A small masked image model, trained from scratch: adamw at rate 0.001.
Rows from block 7 of a small masked image model, named by matrix and row number. Rows with one number belong to one neuron. Each number is 200 + 40 x the weight over its row's rms, rounded and kept within 0 to 999. All counts start at 0.
Before each neuron's rows are labels from the 100 images, of 14976, where the neuron reaches its highest value: "top examples" is what is common among them; "place" is the part of the image that holds the peak. Only what is clearly more common there than usual is listed. The data: telescope images of galaxies (Galaxy Zoo DECaLS). In brackets: how many of the 100.
# fc1: MLP up (model.blocks.7.mlp.fc1.weight, 768x192), inputs 0-95
# fc2: MLP down (model.blocks.7.mlp.fc2.weight, 192x768, transposed), outputs 0-95

top examples: edge-on disk: no (51); spiral arms: yes (43)
place: centre (83)
fc1.228,223,191,239,227,291,202,192,211,145,225,243,114,193,153,202,203,213,145,182,189,166,147,204,179,217,187,193,207,156,204,221,156,201,174,220,195,180,200,218,175,232,181,199,141,220,195,271,199,138,131,242,129,217,187,224,220,203,261,253,208,202,236,125,167,131,134,233,211,142,225,192,174,254,172,204,173,172,145,261,114,199,254,201,144,153,292,200,190,243,260,159,220,240,174,192,183
fc2.228,197,204,167,251,184,160,202,145,278,248,153,211,223,228,187,206,160,247,159,202,243,346,172,245,209,164,185,196,235,236,216,124,201,298,247,202,230,204,151,254,203,221,200,278,203,222,215,228,197,197,198,172,268,159,147,206,141,197,223,193,204,153,280,180,222,281,217,216,201,180,168,192,137,203,204,235,202,223,220,191,198,203,222,242,257,99,189,199,212,178,203,203,149,193,200,249

top examples: shape: star or artifact (29)
place: bottom left (29); bottom centre (27)
fc1.528,146,149,173,192,192,222,127,190,189,245,249,245,175,198,239,189,211,171,246,258,160,210,151,189,184,189,236,214,212,138,254,233,223,258,194,222,185,149,175,216,162,171,193,194,182,160,192,111,220,220,187,167,151,222,226,244,193,280,173,207,154,236,246,195,235,182,264,195,251,169,257,196,172,208,84,200,159,182,222,212,190,157,206,128,165,170,146,199,139,179,193,91,195,189,206,204
fc2.528,200,198,211,174,179,211,200,171,290,210,255,152,145,129,173,219,268,170,266,199,186,212,212,231,201,200,192,202,144,142,223,215,200,190,264,199,222,201,182,180,201,214,216,198,200,145,238,148,181,370,198,171,153,182,205,203,212,167,194,198,200,225,147,142,228,187,232,212,203,149,226,142,245,254,199,317,224,151,197,198,199,215,193,189,234,248,236,220,233,207,201,186,198,158,199,222

top examples: roundness: cigar-shaped (36); edge-on disk: yes (34)
place: centre (94)
fc1.484,230,225,180,170,289,178,186,243,184,152,211,225,196,142,126,232,196,182,216,198,248,138,225,242,222,108,189,251,237,200,180,171,188,182,169,218,183,160,188,300,249,202,101,243,190,187,217,184,207,205,219,193,203,214,273,213,182,158,141,204,164,224,256,85,294,228,205,271,177,209,212,177,177,279,218,221,170,195,231,229,203,231,259,122,180,216,241,191,220,198,179,209,219,180,314,217
fc2.484,202,195,217,233,128,187,203,182,213,209,197,210,229,240,242,190,166,235,164,196,151,177,162,169,166,327,244,200,196,222,203,204,202,256,255,200,201,200,230,138,199,144,248,174,201,223,178,221,181,129,199,238,173,196,147,204,179,294,271,197,201,208,118,247,115,204,209,112,201,206,241,241,241,166,194,191,203,175,195,186,197,161,133,307,210,171,139,217,84,210,197,210,131,215,198,134

top examples: roundness: round (53)
place: centre (99)
fc1.395,253,212,160,119,189,160,157,120,274,221,200,217,195,196,177,217,263,190,241,246,164,190,190,227,218,203,166,278,178,204,226,227,210,188,242,208,150,204,161,188,208,191,218,181,210,164,209,164,236,210,258,195,188,221,236,175,214,321,168,240,199,213,180,162,280,168,177,218,173,195,204,118,179,251,205,103,161,196,157,193,255,233,291,198,223,173,206,185,201,186,142,236,237,128,201,197
fc2.395,204,204,228,270,141,130,202,267,197,190,208,202,241,258,165,177,152,234,148,200,191,189,230,125,199,186,197,198,252,236,246,236,196,232,240,189,219,200,158,147,202,222,183,230,200,209,225,276,173,109,202,166,230,207,197,198,118,119,261,195,201,240,169,238,112,196,222,138,204,301,233,245,307,160,199,178,232,179,242,199,206,228,149,221,253,202,145,156,224,205,198,216,135,193,201,191

top examples: edge-on disk: yes (34)
place: centre (35)
fc1.712,159,166,207,166,226,143,142,209,273,215,160,267,178,147,175,195,277,203,260,225,213,269,164,219,314,230,178,226,162,198,231,167,199,167,208,217,141,200,166,249,182,180,194,251,111,151,183,198,208,221,198,218,206,236,288,203,152,134,182,177,149,162,159,168,180,199,194,144,207,172,144,220,203,154,132,157,257,202,208,160,212,168,212,208,235,235,158,147,181,236,197,139,173,145,235,262
fc2.712,196,201,207,191,193,87,194,184,144,260,173,304,167,163,187,189,249,234,241,203,276,217,274,268,219,167,174,202,132,185,283,310,200,199,240,205,210,193,188,265,201,208,190,148,202,152,205,181,184,203,201,174,195,193,198,208,205,200,166,207,201,203,189,185,241,199,150,198,202,204,293,162,145,184,195,211,157,201,226,190,199,227,266,127,294,218,207,165,242,201,203,189,243,113,202,214

top examples: bulge size: small (25)
place: top left (67); bottom left (28)
fc1.377,146,124,185,158,202,232,120,191,200,261,298,198,188,247,240,179,207,187,271,233,167,209,151,231,164,159,223,196,203,150,224,222,248,244,191,191,241,161,194,196,204,223,198,169,167,160,161,138,236,240,191,149,174,233,242,192,225,309,199,207,197,228,240,178,237,172,237,207,231,192,221,185,206,202,90,211,124,186,239,193,178,129,199,88,185,172,177,190,167,189,178,103,213,207,210,178
fc2.377,200,201,207,187,194,175,204,199,223,180,204,222,140,135,165,242,270,192,271,196,199,224,215,226,221,209,157,202,148,141,228,168,200,168,198,200,206,202,170,204,200,220,224,231,202,146,227,149,170,351,200,178,208,165,178,241,217,141,176,199,198,203,144,137,196,214,216,202,199,141,162,152,261,256,201,306,265,139,208,195,202,237,154,242,216,237,206,184,281,195,195,183,170,167,200,194

top examples: spiral arms: yes (39)
place: bottom right (33); bottom left (30)
fc1.98,156,113,134,204,180,162,94,206,204,251,210,208,78,231,212,179,312,176,229,271,219,297,196,227,171,195,190,206,201,164,202,215,124,238,183,202,254,152,163,214,172,190,234,225,99,183,153,153,257,175,140,183,212,218,255,178,241,215,207,259,200,183,208,184,219,201,268,226,246,191,182,167,206,182,123,207,204,260,234,186,89,167,190,209,216,189,184,187,214,140,290,145,214,163,197,143
fc2.98,195,194,198,177,176,194,195,201,225,137,236,169,198,189,172,186,200,199,205,206,148,186,301,212,196,148,236,202,193,203,181,180,198,175,221,204,197,195,171,207,198,238,190,168,199,195,239,199,188,396,198,179,147,160,216,190,178,185,224,199,200,197,179,181,215,222,144,239,204,186,244,173,136,232,200,404,213,155,225,184,198,219,225,167,204,270,224,190,203,198,200,211,266,197,201,198

top examples: roundness: cigar-shaped (25)
place: middle right (90)
fc1.616,203,168,217,202,163,218,172,210,226,227,178,127,184,201,179,157,236,219,218,253,189,250,257,157,251,235,140,201,207,169,205,195,53,234,252,168,289,221,154,221,169,171,157,148,191,98,198,196,160,161,191,180,243,140,140,221,203,271,216,245,189,194,147,154,134,232,206,181,227,172,198,135,242,249,168,152,213,206,229,168,130,191,149,228,263,274,287,185,206,109,192,211,134,248,187,249
fc2.616,200,201,154,212,91,216,203,280,253,225,245,183,229,224,118,205,154,206,164,197,83,188,191,169,323,210,197,202,248,221,174,196,197,154,174,197,199,205,146,233,200,232,284,221,199,225,223,230,213,213,199,196,210,191,212,181,218,182,258,187,200,201,222,182,239,179,160,290,204,238,189,154,174,259,203,276,204,179,206,219,200,193,306,140,265,200,208,184,254,188,197,208,227,230,199,218

top examples: roundness: cigar-shaped (32); edge-on disk: yes (29)
place: centre (35); middle left (29)
fc1.636,182,175,184,209,269,247,219,150,229,284,154,259,167,187,266,199,211,259,187,199,172,202,167,192,187,228,230,207,172,173,213,195,209,208,193,204,147,163,259,177,130,143,213,203,164,229,117,161,196,161,151,286,215,173,270,223,153,190,56,176,178,162,291,147,255,146,194,182,150,130,140,166,297,173,204,201,208,211,124,246,217,233,147,110,160,218,208,246,191,194,235,193,300,255,217,188
fc2.636,196,204,174,245,154,162,196,222,216,194,187,220,206,213,120,217,178,194,172,201,244,205,182,214,261,198,248,202,217,212,139,244,199,227,204,196,225,200,221,350,199,260,242,205,199,205,176,191,184,219,198,136,201,173,182,215,176,181,252,201,199,271,169,192,264,327,263,214,198,188,207,224,265,238,201,224,283,218,177,160,200,211,202,284,172,187,194,194,251,190,198,203,135,230,201,217

top examples: edge-on disk: no (60); shape: featured or disk (60); spiral arms: yes (54)
place: centre (100)
fc1.248,167,173,199,186,250,247,236,159,159,237,202,137,201,232,147,218,183,195,216,224,192,142,155,237,232,269,178,196,253,170,224,160,186,178,277,301,162,106,162,154,237,157,195,218,167,200,156,209,157,162,175,240,102,238,189,261,288,153,280,223,194,118,137,162,158,165,192,161,167,197,131,268,103,230,237,215,196,161,193,174,193,220,314,186,174,253,160,199,219,191,201,249,259,248,190,226
fc2.248,200,205,179,156,65,206,203,215,145,160,237,146,241,212,178,178,160,221,156,197,131,213,113,230,258,82,212,201,249,220,193,190,201,219,45,202,216,204,171,203,203,270,160,167,202,240,128,227,185,209,199,144,185,242,180,166,238,226,242,196,203,223,239,241,220,132,237,230,197,140,250,250,172,228,200,194,226,228,193,213,200,218,100,208,259,145,237,202,189,202,203,203,189,203,201,207

top examples: shape: star or artifact (48)
place: centre (55)
fc1.643,137,148,156,201,228,243,138,252,202,201,205,214,152,157,186,200,263,210,241,248,235,169,144,248,143,188,206,210,181,140,237,199,193,204,181,282,158,125,173,181,149,185,163,234,183,180,223,163,227,176,134,226,117,236,191,213,209,232,161,266,128,175,258,214,220,218,228,206,255,136,223,153,188,230,127,141,133,238,195,248,142,132,220,185,194,157,164,207,127,228,254,145,227,163,227,189
fc2.643,196,186,184,168,177,242,190,187,262,212,260,172,170,157,198,195,250,190,245,211,177,201,192,264,188,210,201,202,170,174,228,248,197,214,214,200,195,188,202,141,197,172,224,183,197,180,205,160,219,311,192,220,95,230,262,200,86,285,199,212,198,239,232,178,223,145,201,216,206,158,267,161,115,234,193,322,135,217,208,184,200,174,252,149,190,214,247,204,167,195,209,191,230,178,202,175

top examples: roundness: cigar-shaped (38); edge-on disk: yes (36)
place: centre (88)
fc1.575,210,176,218,179,146,160,242,258,268,158,227,164,202,168,252,155,203,177,194,163,326,146,193,249,242,289,214,192,170,269,132,195,239,275,149,178,179,177,233,249,211,121,195,161,213,161,184,187,210,174,182,160,137,112,197,249,238,94,222,246,239,217,244,188,243,233,185,196,163,219,229,193,148,219,221,189,192,163,196,208,188,201,233,96,285,271,184,207,171,205,208,235,227,203,179,179
fc2.575,206,207,232,190,184,176,208,210,174,240,173,141,227,217,247,198,151,215,141,196,158,228,276,163,108,130,190,200,234,263,252,249,202,144,280,205,213,207,190,234,197,125,259,256,198,235,207,230,183,192,202,268,212,171,358,197,220,256,181,189,198,188,145,207,242,203,138,228,189,233,212,234,161,143,207,253,196,195,245,233,199,263,264,282,101,146,148,200,230,209,199,222,210,202,195,191

top examples: spiral arms: yes (40)
place: centre (50)
fc1.203,170,183,216,297,76,176,217,217,180,114,197,186,175,152,213,188,201,192,172,194,265,200,168,214,268,229,203,172,92,201,212,193,225,289,132,196,203,180,230,195,199,153,171,177,165,194,183,179,181,194,141,174,217,198,240,185,260,155,259,206,174,269,191,233,216,167,102,191,147,167,209,208,209,167,237,196,289,189,244,239,187,224,145,162,246,212,179,238,233,255,243,174,226,188,184,203
fc2.203,204,201,204,147,288,249,195,157,226,234,213,222,220,246,208,233,158,178,161,201,164,213,262,134,108,119,173,198,278,245,170,256,198,172,246,201,246,199,236,230,201,258,190,237,203,230,174,220,229,141,203,212,207,130,143,200,161,236,157,200,201,209,249,198,191,213,229,255,201,238,240,217,258,165,205,209,160,199,112,186,201,236,210,232,127,231,213,210,198,196,195,206,128,261,200,209

top examples: spiral arms: yes (39)
place: centre (94)
fc1.359,232,168,241,234,223,176,206,184,216,136,233,192,216,189,254,163,225,183,164,174,223,190,234,208,184,244,184,252,189,202,191,248,138,160,225,207,271,154,139,42,200,219,228,225,218,194,219,217,219,190,233,181,167,254,252,121,263,300,233,168,214,233,190,143,207,163,232,203,190,201,217,186,241,188,190,82,154,147,213,227,217,194,200,126,182,229,172,134,162,220,158,187,121,95,231,121
fc2.359,194,196,179,159,128,225,207,198,223,220,262,189,258,171,173,194,68,234,97,197,147,251,175,188,181,202,256,191,211,297,257,159,204,239,90,193,182,202,193,252,199,189,185,159,199,253,215,278,176,231,198,227,239,180,150,217,187,163,184,177,196,186,177,227,191,248,199,189,198,165,211,201,222,187,202,272,175,182,227,214,196,198,142,209,264,273,190,230,172,199,200,226,270,193,197,214

top examples: edge-on disk: no (50); bulge size: small (26)
place: middle left (27)
fc1.452,212,227,210,256,228,177,212,141,128,229,99,215,178,211,231,195,200,252,160,187,206,228,257,189,271,170,161,241,190,199,185,201,216,156,277,189,245,161,210,143,180,133,165,324,196,191,130,228,155,164,194,200,288,149,289,129,161,241,234,192,161,163,165,228,263,203,159,185,225,221,249,286,162,174,161,202,256,190,169,232,214,192,182,281,181,201,201,168,218,202,196,154,186,187,264,225
fc2.452,196,199,209,116,115,194,196,274,184,236,143,244,175,155,190,200,228,217,228,208,212,170,149,187,132,226,208,204,176,176,229,185,199,173,107,202,182,198,194,184,200,207,221,99,198,180,219,139,109,257,199,224,154,212,220,209,221,195,254,212,197,208,207,137,122,246,191,240,200,192,145,148,192,228,199,129,175,193,225,215,198,256,157,247,212,190,210,215,148,194,201,192,230,223,201,153

top examples: edge-on disk: no (53); spiral arms: yes (42)
place: centre (87)
fc1.543,216,203,230,176,186,164,186,214,147,200,202,188,192,229,179,209,195,186,240,193,260,154,158,213,174,265,161,224,181,213,255,260,174,177,137,269,207,136,225,237,59,128,152,155,214,175,195,190,105,135,223,184,203,157,220,146,243,121,223,222,166,186,154,225,155,103,127,131,195,164,202,172,195,242,215,175,188,199,225,185,206,136,196,235,149,140,183,174,169,210,224,217,188,206,256,144
fc2.543,204,201,205,159,222,223,213,153,190,224,278,121,245,199,199,196,118,170,111,192,192,186,311,188,181,218,260,195,240,269,186,241,207,135,158,198,181,209,232,210,202,217,278,108,202,247,206,228,249,211,203,258,155,224,204,199,205,155,205,184,204,315,210,237,165,149,229,209,191,223,234,196,164,172,201,99,217,160,127,68,201,196,199,145,198,259,250,233,173,215,197,220,146,249,189,178

top examples: roundness: round (53)
place: centre (88)
fc1.314,193,206,212,188,185,250,160,168,114,138,216,195,195,251,259,209,216,250,276,216,183,238,152,211,176,233,111,207,189,164,226,201,202,306,266,253,226,89,183,190,178,222,171,208,157,188,114,141,196,143,186,216,206,197,222,184,227,221,192,217,146,225,285,144,235,180,302,202,244,258,206,132,190,255,205,169,292,173,164,177,262,171,216,148,200,168,212,222,246,164,212,196,246,280,244,179
fc2.314,199,203,172,204,205,220,204,192,101,97,174,157,271,282,192,216,147,215,151,197,275,193,237,163,138,102,206,203,261,233,146,135,201,249,257,201,210,204,190,186,200,136,240,243,201,264,194,237,169,131,199,145,198,176,268,212,193,222,203,192,200,172,74,249,167,198,231,205,197,212,179,275,136,217,203,175,172,220,212,223,200,267,329,276,274,213,176,198,301,192,197,225,125,251,205,188

top examples: edge-on disk: no (64); spiral arms: yes (55); bulge size: small (32)
place: centre (95)
fc1.622,221,204,221,175,203,188,195,260,164,202,218,232,181,221,194,182,238,198,210,183,249,219,210,191,199,296,248,203,127,219,279,107,153,264,209,206,139,164,205,146,186,164,210,186,215,164,154,224,194,137,207,149,170,216,263,203,138,206,217,268,196,197,201,218,110,214,160,106,203,242,192,165,313,182,165,191,155,198,212,153,202,168,179,204,105,280,205,187,175,218,180,174,177,101,213,165
fc2.622,201,201,210,207,137,234,203,182,216,202,321,242,234,170,207,158,150,216,149,196,169,148,166,210,170,267,147,198,217,243,243,281,204,215,184,198,232,200,189,164,198,174,211,185,199,242,203,237,217,180,203,241,236,256,227,220,146,108,292,188,201,227,171,208,251,141,189,205,200,175,231,198,110,168,202,191,211,184,208,192,199,243,153,195,159,201,211,228,204,191,200,199,266,247,192,227

top examples: spiral arms: yes (42); bar: no (31)
place: centre (87)
fc1.334,247,268,225,237,264,198,225,119,162,152,181,172,217,168,198,165,224,164,190,204,224,212,166,229,206,226,192,263,167,207,192,184,168,205,278,182,206,149,202,181,258,113,186,299,216,212,203,186,187,223,238,183,222,258,280,215,183,196,233,218,165,244,261,197,243,186,202,239,191,175,149,118,146,204,244,185,199,195,247,186,221,245,141,203,200,266,229,193,219,225,177,209,104,173,192,193
fc2.334,189,189,197,133,158,80,196,242,239,218,186,184,234,218,163,195,158,269,161,207,196,167,252,187,211,247,227,203,233,233,259,216,201,249,191,202,160,190,130,232,198,246,189,128,200,208,211,267,198,195,198,137,170,211,219,215,241,182,239,204,198,193,176,237,188,207,181,182,210,259,239,269,152,177,184,166,243,151,234,196,193,268,227,182,280,132,145,126,203,211,196,205,181,159,203,224

top examples: roundness: cigar-shaped (30)
place: centre (83)
fc1.468,231,189,243,126,128,197,165,229,205,182,206,193,161,203,197,225,218,239,168,155,199,194,241,141,238,330,262,159,130,194,255,138,137,175,233,208,215,172,188,121,161,203,176,146,174,220,184,214,268,201,243,229,223,236,207,110,176,236,211,208,198,138,172,205,131,192,194,221,220,235,214,181,281,160,104,203,184,196,274,231,174,161,197,106,218,290,219,156,109,225,188,171,212,157,217,164
fc2.468,206,200,240,163,152,178,196,211,222,247,201,226,190,181,231,180,201,224,197,203,190,260,199,161,237,200,131,197,178,200,312,227,199,217,230,195,227,199,201,102,199,119,279,208,203,181,228,205,253,228,202,187,158,266,239,253,118,157,219,204,198,183,170,205,228,197,213,166,200,215,172,179,202,156,199,234,188,193,165,307,201,213,161,242,175,162,160,205,252,224,199,190,243,163,196,225

top examples: shape: featured or disk (64); edge-on disk: yes (41)
place: centre (75)
fc1.45,187,177,229,178,230,180,125,217,244,270,168,188,177,188,196,204,225,174,226,231,226,277,149,256,267,159,181,211,140,183,223,122,227,140,198,196,196,204,165,247,181,199,171,209,155,164,203,196,218,214,232,201,254,241,270,190,176,114,220,157,165,180,172,128,204,187,194,199,195,210,133,272,239,156,129,173,261,189,257,181,188,202,166,136,199,232,174,134,198,182,158,185,210,175,243,162
fc2.45,198,199,179,253,203,98,196,156,188,300,176,258,183,182,157,197,226,235,220,209,228,239,189,212,239,128,199,203,182,185,267,253,199,257,254,202,194,199,182,268,199,153,224,177,199,178,203,188,177,243,200,150,163,196,239,195,59,210,187,205,202,252,216,176,192,225,200,198,205,174,292,158,181,211,198,221,128,190,213,228,201,210,315,147,277,241,187,161,203,193,196,191,190,142,205,194

top examples: roundness: cigar-shaped (34)
place: middle right (77)
fc1.477,217,175,220,192,202,185,132,193,260,185,223,141,166,213,189,203,279,243,323,243,225,223,209,151,244,240,206,211,179,142,210,130,108,179,226,177,234,141,140,258,207,201,173,133,191,119,219,195,218,199,232,164,172,256,230,221,178,228,240,249,147,184,210,164,202,161,209,197,232,192,218,222,207,269,102,184,246,175,214,202,224,220,140,215,188,252,250,130,262,164,189,128,162,200,200,225
fc2.477,202,203,199,158,156,103,201,231,286,222,166,198,227,226,193,197,181,225,171,194,230,182,145,180,245,225,181,201,219,234,233,230,201,235,267,197,184,204,204,245,200,109,304,153,202,210,217,222,218,244,201,160,215,188,227,212,169,178,185,197,206,168,211,212,210,195,171,223,199,245,252,215,162,185,199,306,215,240,253,220,200,238,279,174,217,185,228,193,219,203,208,221,183,166,196,195

top examples: shape: featured or disk (73); spiral arms: yes (42); bulge size: small (27)
place: centre (76)
fc1.78,202,204,213,248,215,186,228,312,192,123,227,212,188,229,241,206,175,249,215,172,218,269,110,182,317,133,188,168,132,173,150,193,230,322,255,189,201,201,211,200,138,183,141,211,194,168,176,153,196,139,172,203,286,178,231,212,246,208,247,220,229,247,267,163,234,301,188,154,197,206,192,152,241,206,191,194,277,170,124,175,210,242,225,109,160,206,259,222,147,208,188,172,136,226,207,172
fc2.78,197,193,167,173,238,226,205,135,254,326,171,227,230,204,174,196,119,198,125,193,306,153,260,190,99,235,189,205,212,270,184,223,206,160,192,202,209,198,200,135,199,239,115,220,199,226,198,229,167,200,197,188,138,200,202,193,207,302,210,199,203,200,158,207,266,154,190,252,204,170,243,192,160,183,196,193,154,184,190,301,198,203,191,209,153,231,212,205,238,184,204,209,264,189,201,208

top examples: edge-on disk: no (58); bar: no (31)
place: centre (79)
fc1.140,211,138,196,107,187,228,185,266,239,196,212,94,162,173,165,131,207,212,261,207,217,115,144,210,143,217,259,238,162,214,172,282,141,152,166,217,181,160,179,156,251,201,279,146,198,139,230,205,210,202,232,219,175,174,132,199,184,242,125,216,202,204,158,182,154,144,243,222,138,170,232,216,283,273,196,172,173,112,237,188,187,255,170,193,149,185,130,170,149,216,161,229,187,197,229,143
fc2.140,198,201,204,241,172,256,200,192,263,222,233,205,250,302,197,197,124,184,107,202,251,245,205,160,238,253,166,200,252,261,133,166,201,137,198,199,198,201,214,205,201,249,173,204,200,245,175,244,201,109,198,157,146,201,138,166,221,115,227,189,203,213,178,226,250,142,182,227,200,267,137,191,200,197,201,97,243,213,147,94,203,189,158,158,210,145,238,216,224,198,196,218,232,227,199,209

top examples: spiral arms: yes (41)
place: centre (74)
fc1.384,253,187,192,145,178,261,215,288,110,252,207,243,179,173,130,205,206,137,199,172,142,264,182,254,232,107,209,245,200,215,215,191,166,222,308,197,215,151,141,192,209,156,224,188,260,187,253,223,248,178,252,153,167,232,241,283,114,173,186,205,200,186,190,129,149,224,210,160,206,307,210,208,195,226,198,180,204,193,143,212,205,172,254,133,218,174,135,178,205,197,190,206,185,165,183,194
fc2.384,202,203,225,246,243,211,202,185,133,180,191,95,217,216,209,179,160,227,161,198,141,130,279,133,239,274,204,202,227,219,232,204,198,209,150,197,224,203,172,153,198,254,179,213,200,213,206,238,210,182,200,185,236,215,259,185,257,158,288,194,200,271,245,232,89,165,199,229,197,223,262,224,263,180,205,197,305,194,262,170,201,207,184,246,254,247,171,180,196,205,198,204,180,207,198,186

top examples: edge-on disk: yes (34)
place: centre (43); middle left (41)
fc1.524,207,191,241,195,187,222,163,180,190,187,285,202,194,258,186,178,247,208,188,199,182,128,216,197,242,179,260,149,177,201,262,154,174,152,171,207,120,160,266,191,218,158,150,152,132,165,149,214,144,157,205,248,212,206,171,150,263,129,191,234,169,236,240,174,129,153,171,192,179,181,188,136,222,249,195,197,207,206,192,156,188,155,230,178,178,188,248,191,149,202,182,207,218,209,234,167
fc2.524,198,198,229,170,263,173,198,230,197,196,276,179,219,209,208,211,160,184,168,203,239,190,306,161,121,245,176,197,224,234,208,267,200,241,188,204,220,197,245,157,200,202,268,227,199,211,131,206,216,172,201,231,185,163,232,241,81,217,170,199,197,96,135,225,235,182,166,140,205,207,229,245,206,132,190,133,173,191,160,259,201,186,182,176,261,251,233,230,230,219,200,196,226,240,199,255

top examples: roundness: in between (61)
place: centre (99)
fc1.362,188,193,197,282,194,195,231,208,129,109,177,208,198,261,206,198,177,183,191,167,160,244,282,196,185,209,220,258,171,233,215,187,231,185,178,203,246,153,174,237,178,177,168,191,234,185,144,200,183,144,212,200,188,189,181,256,298,232,196,209,230,244,223,153,196,140,179,162,157,200,198,225,119,250,229,174,273,134,187,184,205,229,202,199,232,174,116,166,144,174,158,249,174,213,226,192
fc2.362,203,201,210,157,212,249,202,161,212,231,210,201,214,108,219,219,177,186,156,201,300,245,329,211,166,216,222,202,193,235,187,200,202,187,146,198,228,204,221,250,199,228,253,162,202,206,243,213,166,248,201,194,158,182,233,197,68,249,195,201,200,283,160,223,236,173,214,233,201,186,194,199,120,183,200,223,104,212,186,182,201,216,144,108,155,229,280,210,195,205,202,201,242,195,199,194

top examples: spiral arms: yes (39)
place: centre (50)
fc1.74,157,163,186,166,176,236,180,227,145,147,198,243,194,213,156,225,195,233,206,176,143,176,184,188,262,284,194,176,230,170,235,214,156,291,195,236,229,149,181,148,192,179,154,227,174,218,219,157,181,169,202,258,207,255,216,163,104,158,233,187,204,159,191,115,145,120,141,196,230,236,212,181,315,215,185,85,204,161,180,162,145,217,165,186,171,186,178,183,177,190,152,165,161,159,292,184
fc2.74,202,207,178,183,145,240,207,232,215,212,236,185,290,194,200,212,79,187,98,197,172,254,241,208,177,147,236,201,255,289,159,240,203,126,143,200,213,213,200,234,202,235,223,92,195,290,195,264,248,211,201,199,259,148,239,194,244,228,179,171,199,202,170,257,243,175,228,280,189,206,250,223,194,188,236,186,214,160,232,187,206,181,180,224,325,232,253,228,165,196,201,243,241,223,199,194

top examples: shape: star or artifact (27)
place: centre (45); top left (29)
fc1.282,179,143,173,210,174,252,143,181,217,266,190,163,168,200,236,185,205,160,289,276,132,168,148,163,149,209,184,262,159,134,224,194,212,283,191,168,206,192,173,216,270,173,149,200,155,179,233,132,218,220,187,202,196,248,194,196,211,230,283,183,196,261,136,173,203,109,187,162,224,254,259,199,143,190,95,204,134,155,233,205,188,232,264,175,218,189,155,236,176,210,187,72,166,212,233,213
fc2.282,199,197,221,216,166,213,196,184,207,201,258,168,150,144,208,218,257,201,253,202,234,244,207,222,212,277,236,203,148,152,237,186,200,245,240,201,180,195,182,171,199,198,268,309,198,153,216,156,232,357,198,195,214,161,232,213,160,103,194,201,201,213,153,154,170,276,111,198,203,161,206,162,140,238,198,318,215,155,267,231,199,154,172,189,239,202,199,213,181,197,204,185,210,168,200,245